Rows from block 3, named by matrix and row number. Rows with one number belong to one attention dimension. Each number is 128 + 24 x the weight over its row's rms, rounded and kept within 0 to 255. All counts start at 0. Numbers have three digits each. After the name is the row's rms in percent of the matrix's.
# v: attention query, key and value (stacked) (model.blocks.3.attn.qkv.weight, 1152x384, the v third), inputs 0-383
# proj: attention output (model.blocks.3.attn.proj.weight, 384x384, transposed), outputs 0-383
v.48 118:121113129155117103138136148123125169125182106133116150127099109144148147123121101085155102101125107127122151174104108139134123152129151143131132105078182121079111124058150130140099122137146109100141110137151143127085112133116144105139137073129135115163151127133097101129109093148170123150116125118104104087128115092134171169126155106131137132090110126126126104143140166147180141147126102160080098122160157109131151134135099149136100142147090115137104120146108102079132138123069062079155153080132138139096127145117132114126084106128146130085151122132109137117171161112108149143134121116144135142098137143126101141140120127123169145114106090119096112136126097141094112119123069177123143092142124150122141125162152142159101140148116136139078115175117168128120137150101136144098145106127140085112159126134136157115147119127109163062135122098138135138132103128138117146131150140109164131131121096183092143096130213137133133139099158153133147098119098112118141139140093168136118122127143096139133140111129102168084115129155146120153133125131085101127109161089118167148157150099084104148065157103175122106158142108125136106097095110126152106116165119120147126
proj.48 110:135131111098139126118118137181121104143102094124114127114114126120147102119120130172125147134128114126163150084162123111162131090168134095132141171144125167161095105146114094133126137150141138106110112097126131116173130154145177158145131124137176142100128129132155126100129117143115161084191113103161135165093133127148115114124096162080158110177155133151158152122075123182096115163106119172137114114072102154117121113147123118181158120095105169097142167135155140140100160136116165093165144131103122167126158128092140133117103134112134149158136131136144122131064150130158104121078121124119088097117137146144136129125152103110084085171128151147165159136158123083133151169085165139138117136114112096155117139107137132104126091162142103096163121122159112158149114137131138131143130141109122114141120131124108125127136105163118048185092143109092138097089176115098136107090090154134154149163119155113110119145136077129122126133136112113142125160124099125096136103126139101112147113168101125126154129135178135090139137118105110077138155182143136138129140138136143126087120104134144134134155141158132164137097127160147147144131116123108133154166117122156105146
v.49 104:146087159140106151170107152154163107113169130130161116154111145110134167146163132108153128145134084136126123105133085124145126135156092097112095137077103119163161148111114137143155120085150087127122117107113105119118129151127137071136085125152141139115127101139173169120102099119142110126126084176120122139141125133127112115154181114133089163074130093128124099114140112114109115144117136136173115065150092122147145105131172142099136136151108172108163122163116100167143153110116166129094099083173140132126135126118085180110158120109077139137156155104126142131127141115157095146131132139130140158105153167142117085174146132137112142078135142128104124095110119158119112159106108106090200155095147106130123111158119086135112136143145163123116097102187096148121104086087127162165144090081139130132111115129136116080128153126105091122118131130164133082097125137157149132178112127153172138138162110140113099151109133164141140131135101136104130092097119122121126129124148098099149140146125101137091137136150120095137143157116109108157091111131131103122099162133156143135133100114138104128151146103105142121166113123107112102136106095097116104132139071132147134
proj.49 098:137194121123121120107134073139081135134112118136095160152151133138142140140126120145103123096101121150117170138135144110099144141135147152117136102139149132151115099100175140135121112126097157116144164101116109140172101178151115124116142137118098144152115131135123089100141187130114170146099140060191157133076154122141127123152112146143154134123157120111126136157141153150144162167149118110104134144146149148108119141143099139145086149098160105114109100113174158123128161156136140172136116143128126137109115093093166090162136119144140125114116092134110159088091125111120133103082125148137141092130105048124134150114100130118124145190145146094152152115106159142116115099157157160132116089118158141079133099098185124122095108093103116132141179117102158119104127155117125139137077157099116153150130099117124141158139140133106181115151139112127137124140171128119132131111101148136113114128129110161090157142134125104120136129130128149147191117101158145139146104117117121188104146149125152132119123132097124119126139147071172169088160126127107138141105104095118132219123085114155122114106165123119119103129100107162154145158138119149124126143156127136138108
v.50 110:129134115135147129105158126137102110142100097136075108127147094176096133136113149141099117109126102132148127107169104120126131112128148134142112119144139101106062102132148121086123152158127150129111144126129093097172154165105090135147139118119099097121120132176104163164139144156125128155147144150148142103121134122108156131119165171140093161144154125132184088116140173083113133115138095143111130136124128133095133100121159163118125107100109107115128157131134164117123150089140140178120158146176110136129145099110156110086122119133075183157151108136114118115127125148165148139124089109164115051151118140142112127125113132131139131132189089110129173139117109104149133149123051126104091118110144107113143081124120115099138128128117078118125133157116152114119101102116074121146119093129151156108149187132135130064127131109112124170128122092102071109158118145093158142149171147150072148088132101120132131132130112147145154154158080113131126133162135121119128141102107138137119126121133135148164136138105092115158126170153098124131129119093107130068153124160101113148115118073153160121117125103114135107123119129107121132121129164094092127168145140158181158
proj.50 106:106149118163112111193122138079118144145134110143176152133153119140160131093138132123129109138082076138116123163127115099090143127153087101130124101104141141163178123160119117161142125136125079127148172173156140174100115082161132102113147123125126196109137133136165113117167127066120108141132153128148140124148094150122116112138130129125118058110121130150137125100127095180097109133105134114109161160139102138157139142093149079125117135130119113105121130103140116115100133146128131115099116131141135122133120147080131122114131146103177122080134141141164147122173133148138111088127112129110120156155122130117100151130127133133135094127060145104145134106136142130149175131175169143150117126158073104100124150123122143106100151121165124096087080148132093107124128126163169128119183110096114154115149092153120159143157145139129135172123146132100175130132109117141125108115101155162135095151133108137088118083162136104153122133117168113155138141116138126179149115137139124142120138138174106118094096130095096158088104109090132091112128110176154105115118165121138076128129140149127120113132133098085122180137097136123124159126131126103144088134093073127137125
v.51 102:129148154118122145146113150123162118145135130126129106110131142159115079126100164127145082111154174098117126145147140085117139152139156200086148131122149135144139129136170163126118162130151159064096156143142157150121165127160111140103169089164160099136135134159098111137090178055109106121138098118125182128113156140157148118131138125123157134123115140085148153133100176136093162116109111178101147117134110160122104131121114119099155116124150154119164130139151131156112087146104093122116145163105128126116107104099139150140140117100090118156163125066105120135131120119132138125116146151087079109156129149152136137142142164094145142131156095100131125122136128101076107152100130110152105116159182140130158131125138110071126111090096116142135162084108187153106137157078137136168147138157099110151125114151133130141123095123127138146127139141110112165123153141126137110119152116091109138159127147097167124117107151094162134076146109114138142177148096131185145140116114117135131108137130123143159158113106131158158167111123130163140117138117132099128130099135120191152076107137079150098173125147134125181088117111113109118130110148120111131135131128132122157
proj.51 102:104147122091114135125145127122116137125093114179098172121098132096162116123145106091129163161107127094115133111076130098163097074096111095154115142095108131132125181111103116145125083146124115155157130105090127094133115125123101109183146126153110170128150120108161119125160115149137142138106112125107066132104097100115114132146198119170093113182129092153108114120128135145161074153126136100143149110117121164186157185132105146150112135134115110107105104105101103133158112171127148110156144128104132130189114159138110125053145146122168138153102144174173167113140148102126154140153083098131177136117129117106133161109139178113102115117089155127138143115123160154142134100146109128148180114066115155132148140140114116147140156165144170123127121164091119084077122118128123120112130097128155097124114125116130113133116176139139136185152151155176091128139131118124108128131109132124148110157140121124143150127147137136119110125119126146148106101146172127102102129109149155124127144153104114141157134129144081153138121110157117089092127130153140148107118105122144085075154123142125112131120159082129124090147134148143109131120142133144121124141119145168132124
v.52 108:129113118081185139134113111154114185072156124151125153121100118123104125129120133129130161129132147138116145182172116147158094147124132133118088161146134132112084129091110158119095128103179161138132152102138163088161114125100107113114143143102129169132090141175104121116164149167145161076124153140141081110161091111152119130134108144152162132104089170098126122125108097103134138068154132096120165165171125125149108109142087122156125099123129104149135106115101144084100096132178153105105125074128125099148141110124115088106157147126134158161109140116149145100147117117123119118099110159121148096126111142076144153101124082113095147121136124148150173150156119137127147134118133136115151135138141148148153090112138157159128153112103116126114105165136073142147123127114126121125128147126123157112088132143100176138135135137075160099141113104095107134127121125116095127158081161168126118108124084159091154125183152160155122113113098133166146113102127122147123145065125110114113132151155156136131127133154102114122186149103139139108105161111119111137124144133152107140115094172125137078156139144134086109125085156093140152115131122144153105147133097153127086
proj.52 104:177100115136071161106174191142108152120129103147160086113174138156130123110151136114120105135126109167076135077127150150111126116105108115105127123135116149160176115160085109148116140092113113128139117142168118145122154101123156156131132137133148108085176144060112127126154115159113110130144125097115138138097144150129179146109153154136116075119114135171148177152151176129113130131112155142139121090085167140136154111125131136121123147140121131122148103132139125155122154160113127177111150187119137136091097107109116139167073153129112137114150089150122104112112126095116114109136158144163116149120193102126137115118119149167143153132091163133124133104094143121102110142104142093133093099143118132100167120164143118115139093115131154169110125128175141072096130150179128130136141090110104135154124174182150107127139114145130101124154154149150132152134095159105167137105144113062141147140155117113155136123119123103104105140106129121090102120092089131176144107122101145167140093151158164094133142151148146126108062117121129148161159129098135131095147139134118127112129157088135119137102095116134146125141127103160113116102125138108122129136094118124125155
v.53 111:154128106156119099165104107114103106147127094117164143144150082107127160094148092146155151086134145182149118149133134106133136074098111126110076131127144157094113146121100134132146116144114152078082116130121087084146130145094121099148108109105168137086093131142151113122106118171110106136113122128151108156111132126077111128116094099163133103116097125177163119134113118120166108120113107146182140125122091134153164084122114112094097110140144128130113124094118137126112159146075104145147133076103133159092134128130153136139124093106106134112116111105114127127152130139137103126080120106098184152096107128115137155139111093098115145185155159100191153148122106175128149119186142103146130119166140097126080104152152154135091135125174163131129108129107127128109124157145140138130120152164128124140127122100131107129160157118134127137110139144104133126150167135115119115129115102104107139132149138092168144107141148119163177137132087153144102124081125138107133160164078127118089136128159170128105099128143124134122115158192160137111154140161104129106156168176134154116125114160121108197121155117153136139116103112167137113126127168105143129146094118135161108
proj.53 110:108136167132158165131123175114127150100174090104107111135157171172126138114108140132066118128115135140098160112140110176141128112140099122101122133156145093149127115106123126107104175136108100155173126133138158201114136150151155161088147146143099135126167137135107133121141136161103120095113109151092156124112133118148110119139126113133161141115176091082111148118111128147127124154125166143119150133143158132098105169140132159153160120145094123112131116135132133110110104133145138167133102125152154150150134082133129142125161109105128109146162105094169099122118166119105133130147166138164079111120112165093142131124101168181138121118101106120106060144107097117132137138116098127124126125094117145146187182161144117158095136108107139141109170156162136132127154124120135123119095071130129129139106137161121097145148165137118079102144143080152132165122099124169103118134147136131138152121074137167093116163105090155114128140145142097100107149164144161155157082117158147135122167139109149116110154106123120101129115120099119175159155142105119142149166121125135072113155116082147164072159103124121132132137121107144086178141164140124117121116133121115128103
v.54 103:171125117146173108131103135114123137168143082067134076144103154120125148143148140117134121095120156110163101083139116177148082144115137166143165129130123085130168117133124141100124136128111122129126103151141179138130121164093137140138166104117101099097144102143156155140165138123134131108129123182108131115133103131114151137112133122137090128128071108117133107090104144144135134130122116110139116113077092189094100148129125176125147100140106132139132168150096117147127106162121150163105149153140122135148129110096171143158120119145172139073092162188133150117145097152139129094134161110138129140125124123091115129104092120162132115160128147108142098131164076141131136134115136125072150091137121171116125109102128173104139101120174109105154159135110119142127167153173121129139135106097127103094092130093157181134174122100097091166137156137116134134099178152086131124092126122134127165127134145093091144114130130119137150116178181118145109159087131133157165152145107102135140155096139138154099121129128102150122115091129115135126097159109114154130083099166113157113108133134085117117163168131103109147130138148120129152135148136182103131117129141150164108
proj.54 100:103105140079090135147153123100146146123143147124153167163131119118117136127107132134117121155168107130118102153072138108129158109153119112139112130086161134103112155132114116153129100157135134168104124148111105135118105110159138108104133135137143145159140171109115104089099140132130133160143136155130121136133141108117162139115092148127170114122126143086101140142144067114116095152137135141085112116151168121141118142126096108136150168141142147130131087110145182106108097131137122142142131107086127103089141129136103164103146106174108095159167091098112096150121129131125123165133105134117099131119108113159165117160138132132110158098128145153124172145092130097091129091134162113129110143107101118179137159130163090149101154161089134148103133072126107102160131133087126108136146127152144124152152121140132135134102111147174121122107141132151119156136109115181123142130150155109134119124146119132151125057142101099089123130125149150158116083189102107110063135140188120097120114105107103139155170092153098153153127142162100106119187122156128132144152189087092103148162121148151113142125095127182148134171142091171125147115125142104114078155153098116102146
v.55 119:127084158153086100078148164107130112142146112112152173107156163130125107111129091149067132159157125166098140145156116095098155121086129094144126118126131126133129106130141099136126133151160144096146130120091085082118131161121155127142141143139153115136126115128132135150107127136104141121120181131131163123175138154145127141142103123137102094118130087112161098178120150198156155133143123109133127145095150105166156113124165142157099128176157063107111109119187136149173104131123115130114173140121124115121147112152102125154108100134115129127139090116136125154130157158193148133129154119166108122080078098134101114124128133125173134154179139117127118097123121118143114065163128167143156130116158118152107086148119167102139135112161119136157123108143090094090118126081109156116126152097128110125123140113123099107133092154140155135106141135144193176117112134112153144151143126104177110101128092160152139146112159138123115150146132153121115098149117129120123149133163150153086098141127151119123138096123129152151121103125145117181167124129136132110110156145103109089141111121146135163054123135118144074109113113139170162121137135139134163100142105107137119
proj.55 111:104122094144129069127094094106123153101141117129117108124090145171170143119088147139125117080109105119181108113163170116152131105124106095131150143128133122119099100132137121104130101104118117140123143143149195114137101113176141136095136115168142062108156108117100111137129151087115110113166098111082119099143127138115138087102123129127099157155133134133153162090102131105097110119126131132158146118190115130055129151126121130105157105104113197136129166147095145124093157141121137147140157135136107161137132121132137120108132156116150120114128137103173127138126150133081100123138101096095140129170155158097077143119120109173103110120100144119162147101131067125140140172113115118121146143136114161083168134118131114116093163117111119102132115116108137162167155145140126119097145150107126169133133118099151176149136155114117138091119113126080143137110130106136123111095112115142076137157119127144161112102121093120160149124110104109137158170114186129127114132113108106124143166161099136142113127125118152095108121180176118134108121118131156120140163128107151135147116138114097134149180155101112082126068161144141106113094133136121130074177126122114108107
v.56 103:119130123126133111176156155153143099144114119095126114101135144082115162168146097170127114169165149124167099140166169137108160094127163143109121141089156123177145122131123162124122136141154180113123133164061124148141072132164142133100117082129141115136129121143115150088092121132070113091113112148137147115066097136090101095130117137153107157124157127157122106124144121112100162148183130094113131144098113128151165159150164080151149110176096148155129131121133109120109132149173149080120106147122111149124123164112105096120128141131100163116122160113085099138133139164105131175115111139118094174149082143125142118115118143077151103175151117123118163156134136187123144100122154144096154135135132139111131100164158130111123097108139100129131127141107137162127122122106156135141127167119092117166128152137109112075137119145156146130110160169142097136107095126116116089119157114126152052070145144133140148122162122125109094136098131143143112106147118086118142136171136159115101142121142157100131112123111135145146102130144150135164164150084118130169135126110119123114134122149153155142134125142163130139130103106132152149113168095129100148103134115081115145
proj.56 103:160099071171127129101158083129124168100150157131145111149110133154132076102190122115101115087104126116127150130096093139156112140104080145090103141141135150131095114129144148100135123102084095128121156107168167137146174123110144102129127112086137120144131150120094098146150143120166151142162144114144114133131165143141138122105140130103123130150098139102156187131144087147128117134127151112107115126123103132103132087100107139138093128113161145113130123114103101123122115097134082153168155090160154151130085150137121168114134102115129093132103092132117204127103151131146118076135114097106133108092133123131126111133134138180117124112147098128130076125133090129106123092145112147167103132113106150133141143105107142174119104134067168104139151147147136109129135111130141176149125094148180152084119108147142158126139160098116086150151127138110143149156145120119131145134146131106099179116116165134136144138082140136159139132108131144157113120129141180099099140117137097144131134089145093130161142150155151161132148153130091134125095134159125115069092124110122086132118130078127107125100092129117119112069150140146169131109090121107158186106122134132120179
v.57 113:120113132151152119138107124105145173144154178107150126126110112114126112145143122145131139123139140136129114112121115121141161165167118127148087116182110133126100137089171137122098127087109152138173136145127133127127175075189105118120153090138141123120156103123094113157155126127135100169137140130142148132113101115105148076127087096146154117127121098136120108080142130148161144082096113099118147078146136146139135121149148116138096078060116111091139077081157109132164121142104063139109117101126146102109099142140117118126103139145157091116130168144128165127153121108078102125116161147139143131122136111107189167133102149105099207118133163134163107122086103123097126171134165098142156098136152167123104080103142116135109154112097161169129105148098123133162151114142168109130163141120132105108143114079153153141182125134110158134147139146136169120106092110157116074149129090110102126182143149113114128159169110114163141124136117163121118112107128151118157108140119146119137158112122156152082120117116128152135156110166160132121099111146120150123106115135085144120140140144118115084093118135124117116151128115108139128106127123175146122118138144083122100
proj.57 108:135120146076107106088098121125109131093130085093096118120169131127115166130083135152109113153150120122119124136134151151128106108086081142095127109096103136107142187118094103158143166097161138119121123090116104104107106205091151127135129155150133158142095103135135128130086122148128097125115104132108084134109147155128127130131135125096139162109154132170125129129098164127106131125140141122146156056118152149151121143132074142151141114183142174163137141121121152104165142075170157153169110123098117137141144115157133136128141112131106136143147101123159089114122102143098145122137126134131108127126126140119102074112150098120157131172133096157102111161128164133117099103137102138132140129116083132115081194094144172172163128165106143093105171110173168111141141145105084141084125093146126104158124151169120127155131145137144134072158102126116127150161134120120159163106125144135096099153100093111115127138120119122080119132130133115101077138118127102131137155144098101110141101154125173115159140124122158129121076166112114134110097125087129136158149139109135133167153134142142132142177139158094105130131135122121097134128122134128137158095132149182126138
v.58 116:162100110152171130111171147114094154114108090116125169122149094126124103149134135116134119127126132110115132151128146126170147117149127144112078146110175059144134138147130150102141151121125091148079124164109138159102147114148063151128146121105148135137122128091136178107114119123131100144150130131117142113142090136127140141154165139099116115106137123120085176088152146138134130121141088151109131099073071042164123129121117121134155084103131114184152150106112163161114110131159093169126154102101112117146117100127139108181124096104156120130098132122097174122119188088107131123133140123090142136172127101126156108138148133099129121111089157133116103096147114115140163127117075116155145142159109085093118112129094116110151145141156100142104159131099116142103093152122115131104132117147144125112135128138166137099140120114147119111117150127064157144152165163138136152103140120159130155096152141150168151126140135137147104094074166120115119178130085119150126140167139148144110126145106081101122148115168094138167100125131149158132167143151157159093112141134136131124114136110165133104127142150109153166113101117115141107160110117115129150149122088137121081
proj.58 114:139144147109106132123074105115155145137128159128106102150128154128146167167158114164121114141122148145151133106162092117137117155131113136126102147142089108143145126115142122157090113129120142116153144108167132164126120139155160129128143192171149147147137139108124137156156098118134135114154085180128104145129152138118108130084138132103126088150152132131166086155174118134131146139101147160121171150163116144105146122167134139119108175130153135133146073143103113119122156151107148113098112143159155150181183140146081152083152138110118150103145129119147124131121091203175095156147126083086134128138112140150112127136096140089104122121156127128111078159132110187142142142083167169114101125082154127150152116151126139145109122128150174119129149121123133123132144137102174139116152131151130113133103136076145098094106100104168121147106105127153128107117129131129168135135123140105118123144147091111134109093150102124134106156167126142141130099142130129137127125106128151143138101121098097138167152174139147124125163114136109071085123128118129128127128095139159188195125128127109150129115115119154132060120134103129090114090134202154160178153131148119140151
v.59 105:142108126092113185132142150178130113120095101106085147156130126130149107130130110160152153125137140102153145133079117132079128157158078114187124138115110121108160119126141108133100114165126119102099104146132167091137106121162101132143152137086136115135135156166172152148098101147151152175089134138110122065114095146156094136162096060161150127141149102117129150127075161119141154126102145151112110170110144112121061110108137128183090119160102112124076109096155103152141119119127147115149155137121126110096122179146129136095143129113134118077110105135115128168141149119126145121125141100169127110133156101154119119076104140126129175110088145129116113131113132109115111118153113099135143161124110143162095140155127140116155162145152099156118136139151152126152147131131110161106078133159125141102149128125129125070126148143120142127159102172101144110118141124099112094148110121156135132128148156145138126131117116114180137077097083141098164142146092127110180143161110118127098140123147155133115118124121130131116075129102158176140158135148142130096131127155115156149114143078150168127130131109168145139109138173150124105099142115131084135115092107148101162
proj.59 105:110117170120157104117076158122103133157134144151149112085132122161149144098145117159076146121131098144140148125142144136163137105152178145096144107125120173140080161142150158139118150130136120176085123107122159159098128146094126149120153098136117115063154160149105165127116176125094146112123153140098110169129138095123139151098102153145140105105121158133135141133166159151130078144153161140156172091114101117142192096157165143086130117138159090124149171154121153125094143120131143144158130108119150147150105132161138081164126118146148135139142129123167101080096121152133144110151151144123152149123109150121150180144118116148147163093144156151126159124115122138155171128149134133111085147137138098195167123128130123127095138099113177109126141129108083148123138173118139133108161120148134071156165135125139133144127123140088106105134163117132091131119078134136148152122116122119127157165112082108112137171113131172120132158118134125191109158122138114100132118100156157137166082126117147134096150161119152142133109125140092106125085118158102127135152152137089122100072141140121127105134140148113111122114114115097147152165133166141171127116142124121135101
v.60 112:145090096103138134133140103153161100116109145107124115164110139134106155162096130124142129147159128157148149124110147110102095178148125149096121112125141157126110145171102156114151118161127160147149157135157127170145095135158147137096145141107105113060138098120154160118151144102169178116180112089113122122118147184123140166136116120161135156144128151134085113164124122159110175141111150117130128093139113103138086104107158116118147127131116150087096153148116116149172189160168172111149162127138120150146087155149121180129148134116143134152118159122120155149135101121113075124134121134099094127109135143103117136118124131161128127071156139140164157088173118163162134140083154125117133128114142124144089135170122166155128195113134130111172144085133146121116132143135140134111112153114118072091128133153124149111121135109156100127126130135163127172127076176110119111168136142117142117187156112100123092136129114164147130124123098105117112147117124136178159124164127128127108122105087126099101102145169122127138146149162110141153115122105123128096140133125124136121185122109120128149092188111152104108125119093107144080141123098144111131137138085180152123
proj.60 105:100144119160126151102154138155095127127145100133158149114148153113151126116131138128159109172107121129124113135128147126153155116135152149150167100120087115139117147096139152173156138093137119111118140140131132092141138177113099112126159148110119155127126188177130112170134103105087114131093145137128171123112137115122135143137132112132139171117123127142151185126154183103149088095127149156147131138134104099133151105136147098145144150146171081147082139103109122152128117113084096153136134127092165104101166125103137102122147112116134108111165129151110136139119105140124142145183164142189131100163159066154164132138133150125088122096124130157131131153092166147096149116136141141094104123089093119067153093106133132133125127136060107099097110110135146177149129099148173114195109091120153122136145146148127093134128126105104171138145107132137123126131122078160155064127079096189136126116104099136156142132112140086152109078129134119132157115151102124085094126110130133148118120112135117114113153107074138156094146128126143120109125128112096106123095142137127120166122144172113141130101156140148115107112121129116141145092135181123129108120139186101130141
v.61 104:120125119134165176157127135130138092125156186181111066177121160142126146138129169156140140122162139109066073148140175128128161173119149095119129089160095137092128145158142108123089081081130100150148101143127119128150137110153114145143142144148123157160109133137123159133085130123085112088132117151119110088096147136106123116104141105123068144167137156152147110106115153110108131115143121127081150145115155107158146124120122116149121117182110136119113110153094116141132126126137132169157105172096133132156124129151132161151111145170123140110093155066131114105127134141113128102142095146130162128171123110125124144104085118138137163104109155135135135123081125089123111161156116123099122138131137114071147119114117138101117157135153121112150147089098184160102154120164169101133141130113124154161119130124134109141145164126120127111135149175145151099122144136140143119144083145146096147125100126172101150124145101108125161125115157160175113089126148090132108123128146124131098148127127130120148159130152141159133131116091151114087130094170150109163164148135120116150159101126103155134084122088106173077132124096165156138136135159121176098118142148165126162
proj.61 104:120099115138100112055118150090167109126091094114114154100110114119152092110139141125102098132068131127164152154135100133096115104075113132138155141072118115118154108082129131126163173125093156081153117165099125129124149144080186103130135113093141112145133140192088119152143091086151163125115133172132133154159094132140148159162139176116134111095119132138103106163171114127122162133109063118122160137133134184114125102139136116144120114139131107137131103138144155131132122104137118157114126111116094130129134145089124057133169118122146146119149132159116124134110127106078167124137163109175112104097130172152154126127131117109111100134145097125124136085189165125132146157114125139146118114130120129127134118122104122126172123135091163135140117141125093128161148142110108139170123164111153127145147140124095138151128125133143145162107108111133121149104147137149168108179137088112121104087144148096123134112123101142125123109115097129127154149172107092131123115088086144106112139120113108086131133111145152110120073094157142149122122110105085169135119123109109175104137117132126123155139150169151083165144162152130148133115076151146100128125121096093151116
v.62 111:128176126133161127130136140083089110139146132093154120071063138113143164137174139143146132172130118147154099137064123093143103119133150152141088109101176126056093123140088167125089091137150106159149139127129147113146137116156086137093133102110114159136128089174125140122129143088131144105151135114131147170170145115137119163175102117123115140166140094139137153147148126077153149155129127121142158134116110082121101128135158168166162128154114140099148138134125132100125138154087112084072123127124127111095119118153117136135139129130112134160134126097112163142112123101114138138130085119109119169068135130130150099119080143122122092075154157100105122188145137142164153125147145139141134142115140116118149125136175148140145146138134121130129150152127124093106110153134136123148190113157142174156128095125130135128128098117113120089098141112107160106139149124148119160158131108148109117147144157156113133072107146110077080100105125144134125118131102105145113111127169121125133133112146079097106100129099125126150146138127100095079099125074156125160116104140157145101129144169079087129121181141139114147132102110149127140135093149109099123130145149132149133
proj.62 113:149085113141158123151133131150141106116148135176124126171169117113158107119134148145124127158151142127114132115137094161160105121120127118111132136124097146181145119094142094134094108104086138077113136135118103169171111129113127140108163147124177119148143120166147129097123106166163048109141111102111127138148094114134127062090108154122146148146108156155114118156090118163115127189109117136079153152173093146132175077108072133106101173166137131111119137114120145127121144087144105189113102114106093121152114154090120134118131118103139113082162112126112144110113130107127117114115156124105146117149129144156120146103136126096093128161109142157170074130079127127107119129130095102151131135112133153114166136137110088116126073132101156157117130126146116136152179110140150125118087120101126138129111154121132141087156151153128114115132143136152115152123114137131109151122126115129179144099147125141125145170143174150163149168102125085139145109137129118138119148135081126135076131159146135160141142115133142153133131143107195126171174156159112099101147124107159181105088069131138121145134097138103146080124107123123120147129129117112110130110106136131104154
v.63 111:113156171142163152077150116109111139139077098141110118131128131117131127124179168163116154140115095110167151120098116076127124091102135138128130112150131175143093122133122143160150115106171107108114104110105126098132104071104121129102120141086167127124133127144126153159116138125119172154096085102120134133104121136125122141139145126185092160125127126139129158140105080152143174131124116136125090114141111171113076110152132146118141118104116134119140116093141126144117072133125091184181086089134176137126113131133154159140097140146103130104098120170155080172139148141124126108151151139115153119130126110116133172148141120139080151118174192144092145131177149109188143139127152112111152142117122108151123172158112140124103141117134152120149049137106120086167136121123142136107133084097122138112138115112119131122142144138131157150140158133135095138140126148119110186131151095148158152157095094094119125166130145128129104091120146070113143137090129155127108128123122138148136138135138128083132110086126132138173128128078120146149128101157141171131087114114113166131126155161137154176139115133116145142156120118150154104134117154158110160106081097095129125
proj.63 108:141125103151123122167095147109106162126170154100123150155157116126129133140112121121140167154146107109107081135126150144146163135134121142099126150133074108096137153104087132136092138160106144148112126147152106141103118110109130127117127113164132106076067127112166124102153119158151088149143165125140150098098160094147142137117095124092168171120111107125119141103139151122147093115109167138101161099170086107110138163105119149102140135091120149129132157126158107124124141148111160064076104136161099110120161134092100118114175109104158141153136114099124169101147141078142127162115139156112088165137093138112145092125135136135158134120101071145129101126114146152105129071092105144142140133126130150135136109132123141112140110133145139122145159115142132131127137128111155105083079196196113070119119145112147133146174130127111141129104096104123115127131113133138098177090099149083129105096109115113134108116107156173133138135107135157076144103140130091106170118143137165122138094133117130190125120154089113113107131112166067098147141114146114104137156089201132133103147143141151128107111130129136111108124130106090137128148149121122137132143147149148144117
v.64 100:173160116124174094133123097138120132101100129145110180100128131118134152092136139155158125103105128110098135129092151099135079117165123127146093150123144122126106111126160142101126149138139114133125097125100135106163107098124139115122164118151132109106120117116121109132125135159129111133147153166101113155154137164142167120107125150122151124098115107106143118151137157115081128155089130159149165130118152095116135101142124097139109157166160156086147088148138113110101118148149081103111143171183128124103112103126103147119144117127186111181144100112092130115116155090142134134144119151107069128188113152144168139154115105127130135137129151097137150127098093198144194100107128133147134088124103134152163093092071100122168128140159162142145108110168111155139156108127123138129146153150154117127127197124165137102138153099129131070101128073106115117145100086107109117126139099123144133066142100152092112166119123094124146107112138111154113135108134140089117145082132135091148139180164129086161113141113157138133102116176109142122135122164140137136114101104124108143096107120111149106107136143170165139117137127118137126134203153140108118125143111122121128
proj.64 099:179087142117092135121139117118160154125137112142127069147125137129125114129098112113141147109179123140161140140125104155135137151089174133118155094165125101175134095180150173126151101100124056135137139156152139148116178109166134142161119146133128131084146121109131154131149119126160091164145117127132164128165146126080103141152079091128157137155174145129102097118147147162098149113161160099135125147144114141160137141134144163151126088119114119145123139115089163119133078104156143122122144114117138175136138134142125171087119145150125155116172102149153081104150093168115136175128152159138149137133124128108129109095111158102100117143110130145139112088098107062153120123139157090100117153136139117133109123132172146129069126133105154108095112134114130133148113147142107138144100129094123130120171089112126132172119095163105138126151152119127126132169107168105123163127109159151114105174138130152148128122168143123097105162122107133112144144139134116183091135123090132123112122099118158129132195144135116147142098160111145120117121115073144119154157165155133132114128144187154131149140148101084130110141131089121088112101087097136099137122150129134161113
v.65 097:102118151148152121078109156161139128165119097083090134155094128114167108090145137128085128125106145125169135097113066136120097166130139122134132137137138144115103096181130147128110126125064138180085104127131081105087097119131131120123112103119092136118131127166118142170141167152127155114086135106127102131121097154110108153101133105109132142141090130124120142103131151143131149166110129135115141125119119134111148143134170102121162139142118116122097070137098136141153161151135123154107093110165132081135114103136135119100126157115144127175127135118112115115134101138119084090151092090089133112109091150117150177158139100128105170115124075124153101168138137127136128139119132126127102117098128160104139072088161171134147149124152126108142102133161127136133137169130132119070110126058137077161087147117103164104137094135120132159137141127124112090137113140122151130165111104185099146148116119123096101159166117132115105097118119162105122153145164112102144168151117129092141131142147120097168091148104154124133119137145138117149150103085142116157099153072126177123123141123147107164163116164115147107107083117126122102100095093153136106139126151087130147
proj.65 092:135126151130126149137095093088135119099106147118138145124135126111131135132099121108141150117135129166131108152124140129074148101122162172127192164103135148182122163100150125143132103141125101096148192158109164130162157140157144113113110167098137139103104108107147108046103077128129112149123150125152137104158138100112114120152124152101093108139152095085149154102158125100133110072103110126089099105144120096150130083093103117134129109132143153117134124089187129143139125067141102131118117137089127126111152108106093111185157136098151123117150133150120111121136140121087185143120178121145097104138136090162144120105078144128139113158174142134104096094111116115128128112131119158165170148114083113143135147137107111130120100141125134182128159157123172127168136115134161129098132153168114167115161123181152124133149121108123140130124108132107128137105124142150099109123110132139167143143157166124142154109157130106116149116107140130139073145089123114099119106143124113155128119116126142143105153166126131148133118132097116112176137148173147143175131097113133086122127128118137136176174162113060128128116131125105144131102148119064108145109106131127149095